Weights of a small image classifier.
Training: adamw at rate 0.0028, 17000 steps, batches of 384, held-out accuracy 78%.
Data: trained on photos of arthropod specimens (BIOSCAN-5M), 97500 training examples, 67.0 epochs.
Rows from block 8 of a small image classifier, named by matrix and row number. Rows with one number belong to one channel. Each number is 128 + 32 x the weight over its row's rms, rounded and kept within 0 to 255. All counts start at 0. Numbers have three digits each.
After each channel's rows are labels from the 100 images, of 14848, where the channel reaches its highest value: "strongest on" is what is common among them; "colour at peak" is the nearest of a few named colours to the mean colour under the peak. Only what is clearly more common there than usual is listed. The data: photos of arthropod specimens (BIOSCAN-5M). In brackets: how many of the 100, against the usual share in percent.
# convs0: first 3x3 conv, stride 2 (model.blocks.8.convs.0.weight, 320x160x3x3, each kernel summed), inputs 80-159
# convs1: second 3x3 conv (model.blocks.8.convs.1.weight, 320x320x3x3, transposed, each kernel summed), outputs 80-159

convs0.47:146255147143117121124147214122142148159149145149138133126000149179129150153120087151128110150114127137085105180099113111113131140099100133088129118105104186135123171126154138157122121138129078139133134191118106130112118095086117113201098128
convs1.47:184121120132117109070131165179131125131126151177146121131116125145129129113114031128144136126135190128199088150137115216205183117133121207130135129155128183100130136110125174110133074097139090118185152111125154112112137148202165122151177121
strongest on: order Coleoptera (57 vs 16.8)
colour at peak: grey (42 vs 11.3)

convs0.49:127121124134119133092091079109135133128108126147134123129126126124139110077131000130091047126110098048099113102100116110150080159080134137128120118117112077103090100135119190128084078140122135124120120125111156035090185112118139111110115121
convs1.49:135127127118099000133131154090134122123135132118131023154128110117139126097124126160125255106135075000119097128145096134125097126125114132122147121122126113104110119033114097128127131108121120132118108078145126084086160126123133125127062132
strongest on: order Lepidoptera (40 vs 7.3)
colour at peak: grey (29 vs 11.3)

convs0.142:132124117104109124153140149138092231112091090113136096191111153115179221151105116123164185132116168125128114118160126125126091142123140120124099109092136178139146148076159127105078120142126132064138140120109000116129108142132145076134115122
convs1.142:125175158123176055139148074127134155150102118158113093133129043202102215126153096081127179090102111166058164126146095147140162137159197141094129143081138136147168078157145128119068213138212112055183137091134111139136105128153139078121122125
strongest on: order Hemiptera (28 vs 11.3)
colour at peak: grey (33 vs 11.3)

convs0.100:141141086150098157119170090097114147143167112114163147117148046150146162129109097161105104136135110068098087120115118135119157104090120109120152131118102152132115133158145221121146046085117176105115103113133103126121155116034163116167137128
convs1.100:115164115112116088148155133130128133080086140096130059124087113180136088115115136124116130000121081074137132116127134128142110037080119124126075070164120151088070150045119109110096111091136116120110138157135146131040118130155160136104139059
strongest on: order Diptera (66 vs 30.7)
colour at peak: grey (35 vs 11.3)

convs0.141:150116255130126146103139195127122144132095077156112146111127121099124133118095130124154157129106143080111119132135096096126132137164115082136136192132137132136128090126153134129102130120130140172111115124099105125180134155187135165112000112
convs1.141:129119099125157101131104166122084132110121130115091152110129141134088125126104122104119104155129059098134048141127037138148132121052067087000123138136129129096172174136123114099208114126140099130119129099145128127176131126131130115117070135
strongest on: order Coleoptera (36 vs 16.8)
colour at peak: grey (62 vs 11.3); brown (27 vs 1.4)

convs0.283:111141128159118172141110118000221159124145130116148158111141128107125116151120106156107110135155133124089152127110146113121152083141095117140130175140117121136077104142128148095148142155132107139208107112131130116129154090138170135132066172
convs1.283:129112129145165165103121125118000099092118112123136120135139140148130137114138122181139099000116068138132102117123127142129126118130101104130119217125138130134114186114110119197151137191142084206126138119136090131149093162129204165171118078
strongest on: order Coleoptera (66 vs 16.8); family Throscidae (35 vs 0.8)
colour at peak: grey (60 vs 11.3)

convs0.210:122093130106125153181142125107121172124102138129102114102114066032095130097121122148066070129092123127121126119116126136126129141159129112127127163107097121102107111125123124139127129103180126123118108045171089111157119123142132150145000094
convs1.210:138103128176125114129116130125108153108118141118139137121127118123117125243089238115076122140141000103115113138149108123144118136121074117018121172140119144141129158122112043125134128214131094177138164115127060137146137118132132129133109143
strongest on: order Lepidoptera (42 vs 7.3)
colour at peak: grey (61 vs 11.3)

convs0.272:168131107109109132090073098118132105068144084119128154144121231107130121110125124131129145167123136153135083113169135138142124136103115131109148000100172099135245114131119092084111131138122125111121108135097091129136120095131067101124127070
convs1.272:123148146124149170127133046163135130135130133097151137187202128166132145143134102158134131136104162157129195000135115123152140120131119131132120122133134151130128117159116147129124121052135146071112117136133165133123131138190127123119145134
strongest on: order Hemiptera (45 vs 11.3); family Aleyrodidae (27 vs 1.1)
colour at peak: grey (28 vs 11.3)

convs0.288:113146148121144142112102107135140158043137107161095214135119118141103149137127130154179150151095110019110141140148103134127134146150131102076120128033202134076121124144153141119119122146067126101189143109130093107138135128135124113133112099
convs1.288:120078126113139146121147176147112127128047103153051118089142163124091125105100144077127082103135127162172136148129126178159107033121117114137147132121124147171109147169141141127165142179103086148126089155107114125088084197099114175124129178
strongest on: order Diptera (80 vs 30.7); family Drosophilidae (32 vs 1.3)
colour at peak: grey (35 vs 11.3)

convs0.314:126079148121111159118140124127134103174099146135116164115097126078135123103065112137122110124152093133146150104144073129107125145131065193137125126112052103133156129127135105146065110079152116119027135109141150171130126128095161137108127118
convs1.314:168076132022081135093151037139124116147150146152126111115102191131159202148135112125063141168027097075092145115106054132136088123111133094111118161178154142119133099120120110078140147028085145118108130115134134152138130161105125076131113080
strongest on: order Diptera (68 vs 30.7)
colour at peak: grey (36 vs 11.3)

convs0.156:144122119109101108125094112112115150068170122110148117128143136102107173110090102122188216158129125168197100144144110106061102118112055100159113124154186143127147062175125133169111094109151140115112139167123111110148129133142121141156170144
convs1.156:137148153134122139241172170130163136122134109125118145105119116196112133133171121115162123147144095138174134128144122139088131124148091119126123082149116140134108117146126110064129115113157154091112057130137113143134111111135070151114088187
strongest on: order Diptera (82 vs 30.7)
colour at peak: grey (47 vs 11.3)

convs0.231:172110096121115147135154157141111141114086151105131093119101010081078135125152122131100092102135147118104148141162154111135148109138104046148117120122092150149147147074135153140135131161128123135093116049135123152123138134134171126116129131
convs1.231:110000109120127127106084078122119165143123118147072140141128125096122108179135138063133128112084117081081117119210105130121067101124166172120107137160111142210143088170117117098107143097190124132126051108137127097118162123083139129117155138
strongest on: order Diptera (83 vs 30.7)
colour at peak: grey (32 vs 11.3)

convs0.246:119103151126138152121158126118128162162153099201152168169127127096115124191028112141060134107098104052118149108141173103099146122149090175104165153126122092217113129157130183090207097108120168112046056091133139086165125130115137149126032130
convs1.246:136127139127190046160169172124126161055116149122143112091161145141148039119142092064046129116112103120172066079119053174144129113122132131119105134104157130062169129113090144128124089117108127124125137049122109132068146153144137094027038121
strongest on: order Lepidoptera (25 vs 7.3)
colour at peak: grey (41 vs 11.3)

convs0.8:091122113114166149132121141096149129160150127053143144121125069120150120114146120110154152121106117131114116116102122132146163133083025079118162170163127144161130105147148144120113151119078154101161134082101108045088131111066139133116185153
convs1.8:118110098110125121134141121129112091116136112107133110152097105089084144128122119122125155112118119120109127113074099076175140131107124115171086098115165165138060120146105102123104155118120113113106121120113111134142100133122131163144145137
strongest on: order Coleoptera (85 vs 16.8); family Coccinellidae (30 vs 1.2)
colour at peak: grey (67 vs 11.3)

convs0.7:110115119108139143136078123133117135081127129119138129144192174071169123103158124123222183156144152156255138142123158132103122151117128154137121121051255100139123102175114099135110111095145142061122140159151118119156025136119119165118121155
convs1.7:125087140136129167221129130123129133127134102127102110135130109130158134121148134105141067174129124166129144135169127106092130131122135117134126104128139131127089112199097134032130151120236147122045086132145134157079109184130057129128123224
strongest on: order Diptera (74 vs 30.7)
colour at peak: grey (43 vs 11.3)

convs0.316:066144148168105149181129197132100089108145132130132162149114131174150142107190136155163137149146164122118133160212114077063080144089101069147089144139107143146158077152158131117117114114145107163124149131119116137119115115118097156112068155
convs1.316:134127156147139136147105108168064154150158180063121113141141121104112141099047032162135148121127122129145139155101130122147129104129129104150121111122114182137140093126118112100152116124125086115143092128113187116135126127155116135098125144
strongest on: order Coleoptera (55 vs 16.8); family Coccinellidae (45 vs 1.2)
colour at peak: grey (56 vs 11.3)

convs0.183:147255115103146126083142139134157142074173122131129191128123175142173140115139155159125128134045143143139085129131116120136170131125139085109156108130173141128139128134150135098074132042072134128117140197151146133145136118126079106135141106
convs1.183:100153134137136075073191133133187128097100125133057139117115112139128070123125131139134125103119190116255164142186128171145154107109137130116110123135129183052115135133140123134130123092155124137136136092153136106111064119197000180139111113
strongest on: order Diptera (79 vs 30.7)
colour at peak: grey (64 vs 11.3)

convs0.55:131129125177101147164110120255048124132118142132142166206111143151164160160136108121155134149160130120135129128135141102126106162149152112084097045131124110133125109138180115138142121075156153107183115139142111113148146117180156135120144101
convs1.55:122123100134155140130149150178128129130116197245157134179161133078088099163126092073148030129112195129136130132073113172108117108125154125133154194085087154129068110108100129113150141180119112149135152188124239138119130146119087153127137137
strongest on: order Hemiptera (33 vs 11.3)
colour at peak: grey (30 vs 11.3)

convs0.274:128139123137021149116183126120148135138115129142120099111118130126075148106111126091099106096143126109094079115075164121089140155137125130100205133094087139101153147114149131094131127127090131063081076068125116135138197120144163097134173129
convs1.274:147107151029143137136132044150134136145104136141135127119131129128115051073122123128141134137024113129132115033114091086125093126042130122133132110148123113092123138076093170136127073055134128002130085110124128125129130255173121133074122130
strongest on: order Diptera (70 vs 30.7)
colour at peak: grey (47 vs 11.3)

convs0.245:152110137055084139152152152135105111161142082139147141062068133131128114155151173140150124102112132124086138187204158062155123129159124153158133131153141146136119101116139109138092127118143050108129090124102014121148097156149085118103070125
convs1.245:130202130146116169120142123098113085140139106101155177113132194141136137171149111131146132162148185227083125095139103121087190112079140220117144136115131102093157104157099137152246167108115183115201141109147119108110130135145099143123109105
strongest on: order Coleoptera (38 vs 16.8)
colour at peak: grey (60 vs 11.3)

convs0.209:117145127129141132144111132134115185131118122115117148130171127049117146095104124167109125108008157051140115124135102131115129137136128048140080115130125147126119100198098143104129091127105145146105126126131071103147128109118140143139000122
convs1.209:135146132130129000128195145118127136100116153128000138134120133133116127182122150023092114137114095128115075120101133251176127135127132132062125129079140129130129121137152131108039135141172135142124168128126125122156129129135126236190130108
strongest on: order Lepidoptera (38 vs 7.3); order Hemiptera (31 vs 11.3)
colour at peak: grey (37 vs 11.3)

convs0.167:145090126119088116173111138086139088164150159114193097125133111133081101120141132115138146124173057158128165115226131136083144098148110085108126125109134125129127109127092182083153132159144099127170105123126123157135146151119128128110123142
convs1.167:093115127088129137146192103153156123089091137116117111118187134115144084159135136141130097128123129126132099062148146125124120116130148118128114126125062121096131128138138137255125105138140117114151160083110139122119162111123240142135147138
strongest on: class Collembola (27 vs 1.9)
colour at peak: grey (38 vs 11.3)

convs0.130:101140141130130167231116140149140119129136170170143133134125102100059152115098121138108110132109092070110122125099151138116135144116087078122082142083113108123119104168116146093189098104198108048155106161128102186165121114156134092204126153
convs1.130:150111107084121083147162143128180213130086169160157090117181098124132055106062137123118113115188132141107124132078129124055152121158106162123086066135121098168033137107138120179128159107130141161119133108104100136145204126090122120178153013
strongest on: order Coleoptera (56 vs 16.8)
colour at peak: grey (31 vs 11.3)

convs0.92:122156216143132154105119203126108178120044115136145141161143143038129133135104133137133115115138134119131119162112132128146143149138138135185106131070127159177130115098124142162117140119170121124136097145152161135119116133150099229103112150
convs1.92:163129090161115134138117188128094171125125126129145151156161128124126116126127102102113122158127136130140000142151140184158146153098155120063120116128147169121126127162153090154121132151152167127135135133095231079176095102128099124118129176
strongest on: order Hemiptera (43 vs 11.3); order Coleoptera (40 vs 16.8)
colour at peak: grey (55 vs 11.3)

convs0.23:150092119152088130136131099129133115142129109107140151122108115127154099129138067115071077126125075107115128114160108119122119142087128050148131125146089116104103106138105220132065048093048113080133117069100126078125164126069170089092066142
convs1.23:129130127155128075123132140121170127088123136145134074128132133076133088129135144133140144084130139000126090074130119139126140102096129133123129126121137111056122114086107123125119100104113118130111122102132144125032120150133194132110133115
strongest on: order Lepidoptera (29 vs 7.3)
colour at peak: grey (42 vs 11.3)

convs0.91:134119143111101107118104113158085143144158152133151136159148097115153094113136093139140076159073082163106051101105110178131113166163130083131134117076088117146124129134118171091111090170088074059101112152138121041136142145073223110196119073
convs1.91:120118138125137168142159101136099140064160125130095082157123174148122107072150147127131134102111141116149131064194107149231113056119160129128140128137135118109079189115111118063090045096093112120145140131129131081094106152130124085163177087
strongest on: order Coleoptera (39 vs 16.8)
colour at peak: grey (45 vs 11.3)

convs0.169:155103142141114151126107178126091135170128124150195111043124111111125162100120157125144117148143048050131122164118170090129131104141130119096117133168067194095096137157111108126110128123169166152098136118128111127144085115083094136087074130
convs1.169:150131133108114104115188122090149113171124168137118134150146156160119118122124159139127156145126182072110082131130131159118196176164205160150147151124133165142103074109125147141099144134131155114125082165171155138090047205162125148081143079
strongest on: order Hymenoptera (48 vs 20.4)
colour at peak: grey (41 vs 11.3)

convs0.96:138131121074124147123108118113120133119152129128099124126141133165080125144121255136140130125097115090092119142126123117124236102153127153129145125044134128077104111174090071143120186132112125111124129113134124174170067095160097120135138123
convs1.96:118133109155095138143125162131129085125125122110113137113119129110124141140138137045133125121126130133140124172129133063126134120135077128130127123126070134128124136034133154118186122148115124123128126052090118060135128122085124122124136130
strongest on: order Coleoptera (65 vs 16.8)
colour at peak: grey (77 vs 11.3)

convs0.108:096132135085130117137133193129126120153069131163131102041119134100116117097184126095138146124137147067106141094137120077135145129114131116151122145130118071127135114123153153100078136124167088217146127118133157133063131142160153163111000119
convs1.108:169138138140140132120036121147027111124137150124120155082130144152110146144083139128136105147139095102129083128136116110150126184060119099126149111119133126107133144115078097108167123105093110118136125164118131138170117136133141141114094162
strongest on: order Coleoptera (88 vs 16.8); family Coccinellidae (30 vs 1.2)
colour at peak: grey (81 vs 11.3)

convs0.62:092121116165163180111108120123128179077133129122160199158182130095109157149126119156165131146120115144117099155105117165097127112117097064166000106100160136124131075138138124129141127075071118127183149138141160117121139135123082150116139183
convs1.62:142139106086088132187212204176145118119119127130102099086123133111124131067159126116121047125099121192149138142104157140117113093167087132171065135133090143129099122125125119135125143131225130097088127127110146135134123135136166159146120156
strongest on: order Diptera (73 vs 30.7)
colour at peak: grey (58 vs 11.3)

convs0.267:120188126118109109121118125141041120097122091123112191135136117133100194110122121135142126107121123111138129154054168128129089118135139084091115110046087138104131169185117134141130051117136187113124120185147122155142123177140128146158119146
convs1.267:125088077155122129158109144135160143128108130122138120123146146143156125115105107133106150040133181080107130137092164171150133052052167118110115106127110087115112103125140126115118128161117133144144174146131123195098133111157150217134132131
strongest on: order Lepidoptera (42 vs 7.3)
colour at peak: grey (36 vs 11.3)

convs0.192:123111097167107119151113111065108134074126104149117113237172129107120064134101116124133128125118124181114149131127147144047095107149057185140103118122092115121139096090119106000154114145168121116088095116112149142146145119134129109133072230
convs1.192:160138150093099136149115156160039117173110139149132101089188098127102117118132123134123141122111106098127127152156151126120171093129123149116067054109078116118144118133141140112128134133058139100131135110110108143146120111127198124125136157
strongest on: class Arachnida (35 vs 4); order Trombidiformes (29 vs 1.5)
colour at peak: white (58 vs 27.8)

convs0.175:135148089108117138104113161127161177132113111124113221161102158157168158120154113094034188110142225129135117138126128127166151109109162124103137101106230120110120160141136119128131143118135184116142069150141155083103131099133138128117214114
convs1.175:131144139196181120086103138108117161141147124163144116154124141140129126119127135115123143122142121126212134118181142074154131075129141125095133120174150124109116199140224120124221109151151148125120084102130129131159150124132135124131141122
strongest on: order Diptera (65 vs 30.7)
colour at peak: grey (43 vs 11.3)

convs0.193:126140158102105134130119255133114134148192132178172072091021128127143145121099128122130106135056140089073121137152154053112132138125114142082149150080098236140124141149188129065148129129125102092137129116137081144134122098138098116124114144
convs1.193:156135147113074113077104201171152121131135136134160123075106063136091108140111080067118126119145129135150000129132123147120172094132120248122120156139132130096153137139138222115117130123169109124136144098114127140134208143174137127106172113
strongest on: order Coleoptera (55 vs 16.8); family Coccinellidae (25 vs 1.2)
colour at peak: grey (41 vs 11.3)

convs0.203:090125142059080216128132154176118142130109107117120071043095047147116132124162142098138143066135129084097186112148158106202120142120134113084149112137108136122121170121113144126075138169109119037152118090130076171149142119147142118124162144
convs1.203:116123162107118095116115132151141136128200136205208137111113139138104124116080120133148116149107124126095135107110126148125184156131138143160150173121125107118144127020149110207046120128139098127131148128145131124129088131135111118118119049
strongest on: order Hymenoptera (42 vs 20.4)
colour at peak: grey (35 vs 11.3)

convs0.53:150097143138097123228090144122108111086091095187141072134081101132149139094153144122114084111133182113171115170106136107107087174122073000173076139126123132143123126130127135141098120085139079160108118120111099209088113115132115130143147157
convs1.53:108082135172140150106090167107151179117134146108120146162131136159139125127108157255115151077161127114127129150153169120105147035128138110101151124110049145122139102146139074146125191060143140128109143095121111063103196113118108146146126103
strongest on: order Coleoptera (70 vs 16.8); family Chrysomelidae (31 vs 1.4)
colour at peak: grey (33 vs 11.3)

convs0.229:150159130156122091128153117138093131123081151154089106110115101150118120137122124173145061145144177138132118186121105183161164161139109097106122134081105161164144133094125160129136140144110135082121071166151106108137171140124145127132119110
convs1.229:114116131133119132166170122122147035130107106143174117135152081143096133130170085083161129130116118183129141106225117147158130121173155130160092140153126140156165138134106127120108081103105135102055132182101098154162122128088152127098200123
strongest on: order Diptera (82 vs 30.7)
colour at peak: grey (38 vs 11.3)

convs0.124:095126144118145098140125192130063107140135148162033043110101149145145094098146105087155106113086129133129134128157091173115099140144114169078084124041091142119134152067140146123097112147183081203144127103137195121089098108132082113099128110
convs1.124:163209146135113114150105121150125105124145167071193132136152058134149194133007103108119139131120116124118116139127152119163158125096128174151141060132139142134140128099139165085057113062126088133105139174122154095098226174123129093137133162
strongest on: order Coleoptera (46 vs 16.8)
colour at peak: grey (39 vs 11.3)

convs0.259:144144126103089125115138135129105123113090126090102144117095110137092127148172139093124128125110132096087083123084137136139127122201132138114106120090117132181128096125153098138105130153138094132070158083117000125134131144136085192134018074
convs1.259:137121139164175138129132109168136124125125133128057144133132255117105141118142155208126114108116109062141127138130084114123114147051122092129128132137121160101165113128131131102255077138103112126229105122082137119174128131067057136094132135
strongest on: order Coleoptera (68 vs 16.8)
colour at peak: grey (54 vs 11.3); brown (41 vs 1.4)

convs0.266:128168131168116150111123132110115138098131121134098154129143126118115150103115119102210181118000121099132110145118143119119126108140105165076094118089238136081118133128135135110067118028100140140121099180132073131146138122142089129123141128
convs1.266:122126114125125127120143147140130139131127099128035128137117126136148133117115121119139105133122127108224131147189120150125131059088074125157116115134130209141081134148138127066129128105255134116126080105130133125116012146157106142135122194
strongest on: order Diptera (97 vs 30.7); family Muscidae (25 vs 1.2)
colour at peak: grey (71 vs 11.3)

convs0.6:139076137119090158172158128138131138127029109134146148085121118099132130183099150141014080125148118138122125135125157130153127128147137137115124122130043122104090132139083130126109130089196104074105156023159071133184123154132138130148093140
convs1.6:140132136152113123131173095068111144099145161128126147118152151139120116151079184069129098143136000111089130133137102133119124134115129119136177209141117131145134036094079098112131114146123118129150145111119110158132120129085147113084109104
strongest on: order Lepidoptera (47 vs 7.3)
colour at peak: grey (65 vs 11.3)

convs0.120:136035112150158073089114092126135136096126123138133093132124112126086105127143140119132112144113120109134100105135146125117048138143127020131137167193154158127053075075129212138122107102126113100113126081119125074120184143134171119129121121
convs1.120:007091119135123125193126154147120121099127138116093108143172098052125121128146074070109154029114140124123138139185133127160132061129222146133132093110116147141122135136139196068134136128083151179093101139114144111137141148056170120134141131
strongest on: order Diptera (62 vs 30.7)
colour at peak: grey (48 vs 11.3)

convs0.72:155131214137151145099126127113112144118096113135130133132109094093109102137122126080157114083103118070125100101111105114133123119133126098124128190124116136125116062122141135131079112148097133152091107074106123088191141128188114129085012107
convs1.72:131125083124160104131104142120130133108123128123125129135117136131096134129148127125129108133128093073141119145141053126153117128083096092065117143155126129061187153138109119109217075119112112137121127109130122126184131131131128128103083142
strongest on: order Lepidoptera (33 vs 7.3)
colour at peak: brown (53 vs 1.4); grey (43 vs 11.3)

convs0.110:156085127166115108130120123154141134139117141116121113105157135067147116069096188138111117128126127143122084124142112114149129130171127107145114109175087121150139137144135126097139128151151105123130144117133107134148103132135097131160095140
convs1.110:188180119117135134121198080124119126056131134117142124182131130132129119210121126131015115105129129139044133129073170104135139122131135015125129103087130129140089046103131110133088129148128136112132131139129126150183125132166140131210126145
strongest on: order Hemiptera (32 vs 11.3)
colour at peak: grey (38 vs 11.3)