Weights of a small image classifier: arch preact_resnet.
Rows from block 9 of a small image classifier, named by matrix and row number. Rows with one number belong to one channel. Each number is 128 + 24 x the weight over its row's rms, rounded and kept within 0 to 255. All counts start at 0. Numbers have three digits each. After the name is the row's rms in percent of the matrix's.
After each channel's rows are labels from the 100 images, of 14848, where the channel reaches its highest value: "place" is the part of the image that holds the peak. Only what is clearly more common there than usual is listed. The data: photos of arthropod specimens (BIOSCAN-5M). In brackets: how many of the 100.
# convs0: first 3x3 conv (model.blocks.9.convs.0.weight, 320x320x3x3, each kernel summed), inputs 256-319
# convs1: second 3x3 conv (model.blocks.9.convs.1.weight, 320x320x3x3, transposed, each kernel summed), outputs 256-319

convs0.39 086:131140119133118124151120119128124119135112183125117121130113131130104122131133142129138127131139125139133099105165118145113107130128118038149124128133121160128153121125145133126093131118122132
convs1.39 065:129129139135135130127121163118134033137118146072121127167138093117122133132147122139100127120122184147120148107082107139123119142129097195046122136138141150101136171123119129170128112156115133
place: centre (73)

convs0.217 087:166128085148148089118083094133119132128118128104132119093124158117145107136117108123103138101073151119050135117123137135131134117133126124142098128133143134122127126089081122139129136041112154
convs1.217 084:137134150114094109141146136138125142148115128124096109114067141121147118112082143124117137169124093088133104116118123099102148116108139144168139042109095133101143128148137112120099134105085140
place: top right (25)

convs0.67 081:123106146182122079123120148140144139143116188160122148140165137133132159107129129123133130152123128102151117136075096113148152093139140127126120125142122128128096134125121116149149055110140125
convs1.67 075:121099124104086109097156139110138123179129105118098105128074124135126113139145097136143141145135129104122114144121092065097108120155125147138125102119125126111113149161093079129144137094125120
place: top centre (44)

convs0.161 096:133129094140084085123125137130129101131124131122130198117131114128145126132124136129119128082135145123150111126128125120130074125137094116133127124142116134131080097134146129126123060115125119
convs1.161 075:105119123130190123145147073125135115135138128087102124109160110115120085092136125141110137098127130146132148164127182145136148160137130161122174122116120150112132141125145102157173087088114113
place: bottom centre (56)

convs0.309 091:136129111159179187133107119128155105140132148144105108128117166111130122131141160164124133141115126112078098124143140109134140126168138123134133154122139078130100192119130082128161109138137063
convs1.309 111:131129110133077127107135116159134119134133103138144178108130134086130131114142132147194131151123171139150123125130078101102125121138099123135114155158135122149121105097042087149095129127129132
place: bottom right (36)

convs0.73 077:110127130126108113131127097136125121127127121128130062125097091128123120096157130130129090136125119125113136157126125124128143123126122136139139112131133116014130126138157103146075133138147140
convs1.73 058:130130124120132066132134119131127135127111122125126132114124151116090171112104137171117049150096173141125142090120144134157139131130097112123135111118127101100114105118143129123128127128105139
place: centre (73)

convs0.176 106:000143127135139134133130103133151122128127065127122125125114038129144129133126121111104121130140122135123113153101150137161117142126089123086131128120133137098134103145141124159108126130134185
convs1.176 101:128141109122151105134130135129122077124120119138111127127189153162077150073098125129130095141134118138120140102118125123145139139133108142140116123144114128165129118111146154086127129079119126
place: centre (99)

convs0.250 096:113128114103112112132127130073184141174083140113121121134123135097142097123134064153161145111117144089118148099131113134110155124141147144151140123135134125071125126137117123143041133140159134
convs1.250 077:114092097086123152129142123147184182146178121124116125137126128131103148109135006192090121117061128166124106125163129136136128125141125126144128119125108150098129134137120140135148121100135125
place: bottom centre (49)

convs0.182 094:126131129119074128136127149133129130134103127133125161120120138073128125130102122129131132117158060117134082112122133124129113130152135073129110134132126151135085132111121139095123137133066145
convs1.182 069:123124116129164125132134129110136113132131146102120123127127129136139118129133124127094147083127145136124131124126110136177129158128059134084130110137142128127126127126082106152145077122122135
place: bottom centre (80)

convs0.53 099:130110085068096102127146129143130132127132155084058129133178153152161139141107096123119115128127123092099131119112133146114147130124099138137138132129154078149128147131127091126163123085122117
convs1.53 099:160110135108141075122192067091116147127131130154118123116099129077140126130118129169120100127129142115089129158191113116127117149093136205130130098146136092121118121097121115137125181106130125
place: bottom centre (41)

convs0.99 072:115148141094122168123090121134120096146118137141188108088131177112080081141124184120132134126145139126135097129122150088124123163100103118132122132199127101074117167122123155110141138117116128
convs1.99 082:129096154135147125152124160136124106090134132165153174178112131164145117122109141097059125115069178066124119108104121123135153130124139124130131129153158124119095125129133135155065128165145130
place: middle right (49)

convs0.102 101:132112120124100018131092078112139115137123138089105171151116151147111119119110086125151115129135093123125127127134207131129124137085122134147130110135135105135126133094165116125111124055151127
convs1.102 086:116124151112123066122108111140135146097153124121114108164070083122152132134152129143122108130140131115125122139139101134130105136141121132136124164135104088097110157097137124128173105126157160
place: bottom centre (50)

convs0.42 093:073137104193093144125149100132132074110121105118157134139130132119128162129119133144102137121137124123059200117171133131181124134130125116109137150095128129141200159137126068093121105130132116
convs1.42 102:216140153137065127131116108157162140111129128133140099141127118131130108117120133123117127148100096139140135140136184139101155136144157161137137132184095129116133069141123117131096130093086128
place: bottom centre (45)

convs0.233 105:123123112134133116126133118123142142147091126117104146078142123154121122093111122127205123125125147152134165120128118123073083124133114131122114118127134109125132099126114108126119129124107116
convs1.233 119:134100109142031101134116125112144133205109099110137168111141099110133133084128107169113125161150121109123200131129104122113136099162121137117091122135105132170146139095129111135140150134104121
place: centre (77)

convs0.43 076:117128099129137145106127134102133086072082118155098138080120135112138158127127111153058127142111145121110109149159076142131161158084092116114134105163145150138129136135164158106123110088077096
convs1.43 075:135084106095071098153130060139150111162131128144117096174114128111147109100103152160078128105103111138150149178133122128100101144145139117179128112104121121144129182139127112149118174088155153
place: bottom centre (36)

convs0.13 072:066115126122120144119102119119179099103095080134115145157111120128108112142148137140138109107123142101119121132121099128109104134129096137130114079070119088119134086126095120133123125141120136
convs1.13 080:091150153133120139127138142124088092133086146115158133128114132083120114133135139143152194119115132111109164056137124150108134091127146130110134076128123119133093148113117115130148176161158133
place: middle right (39)

convs0.33 106:136135117083136129119119116122166190127129127139108136080112148124152144150141130168065158123111127157138171147143128133134082117144120157138122139126095155152120089129112095156139080153125140
convs1.33 116:122134127104125105122126137141130086130099130141158130150135104096075104121130129130153045118139132122160116128162128133106120120116171084103125131113111153126116150116131133122113108129135112
place: centre (98)

convs0.274 100:127134133140117155121091113124112126130126132149147131129123135109097091131122083103159120118125104087118071123136168123146131126137143022156115185117126127128144127101090140120108132093104135
convs1.274 096:127134127123134139123116057120113135140129093144131144141048108133128119128124121121141118115128139146151142180124142128123132123125147104138127137100135131187130154137100119070152136132137150
place: centre (83)

convs0.87 073:145125136117112084110114080123121088108115144124101088116098144135163148157139127128149138141112138167107139104130133148118115128091088119136132155133116137155113161165127147169123137154122139
convs1.87 067:119122137115110144197128130090079159127126133127103153135097118151134115126102155138090124131102135090189120131101137110150214122130167093154136114120115134129108130169174130120113146136093148
place: middle left (31)

convs0.311 087:124124114118116174101131127122126126114131088116113108128124144146110125182149127131113129135075090082145124131131107123140150130113142119152129128107138063139112135120146107161141096104111121
convs1.311 087:168157128093092079118156098193131110108115119152098092128151132132143137095141148146122120106066119105137158143129087093114139155099099142149109129085094148125122092090157116138114220120129106
place: top centre (42)

convs0.64 081:134128173111118124128129144087108138108068131123154175147113097114116109124141171155127126074109127108143133172110129116133098125153111091116121115144150130129136096095118165127133111090128108
convs1.64 069:111153181131125139110152121136127132166147149119136145160127137143119092121136161103121104107129131121175134126136126114143200128135191192123137080124076118118136132124130125143115132123190140
place: middle right (37)

convs0.293 083:136124126113105125149114126143131146133129135126126136125122131148135100111125112131124130134110156120112121131141137120129087126132173123146132109152135119021128142189159129153081117107085128
convs1.293 058:078115133120116111115131114173121145132108144121131132127109183133119119118127038142107140142093133130132110126133114132108117133136126134147120117130128096064136106148102117157147160108120155
place: middle right (30)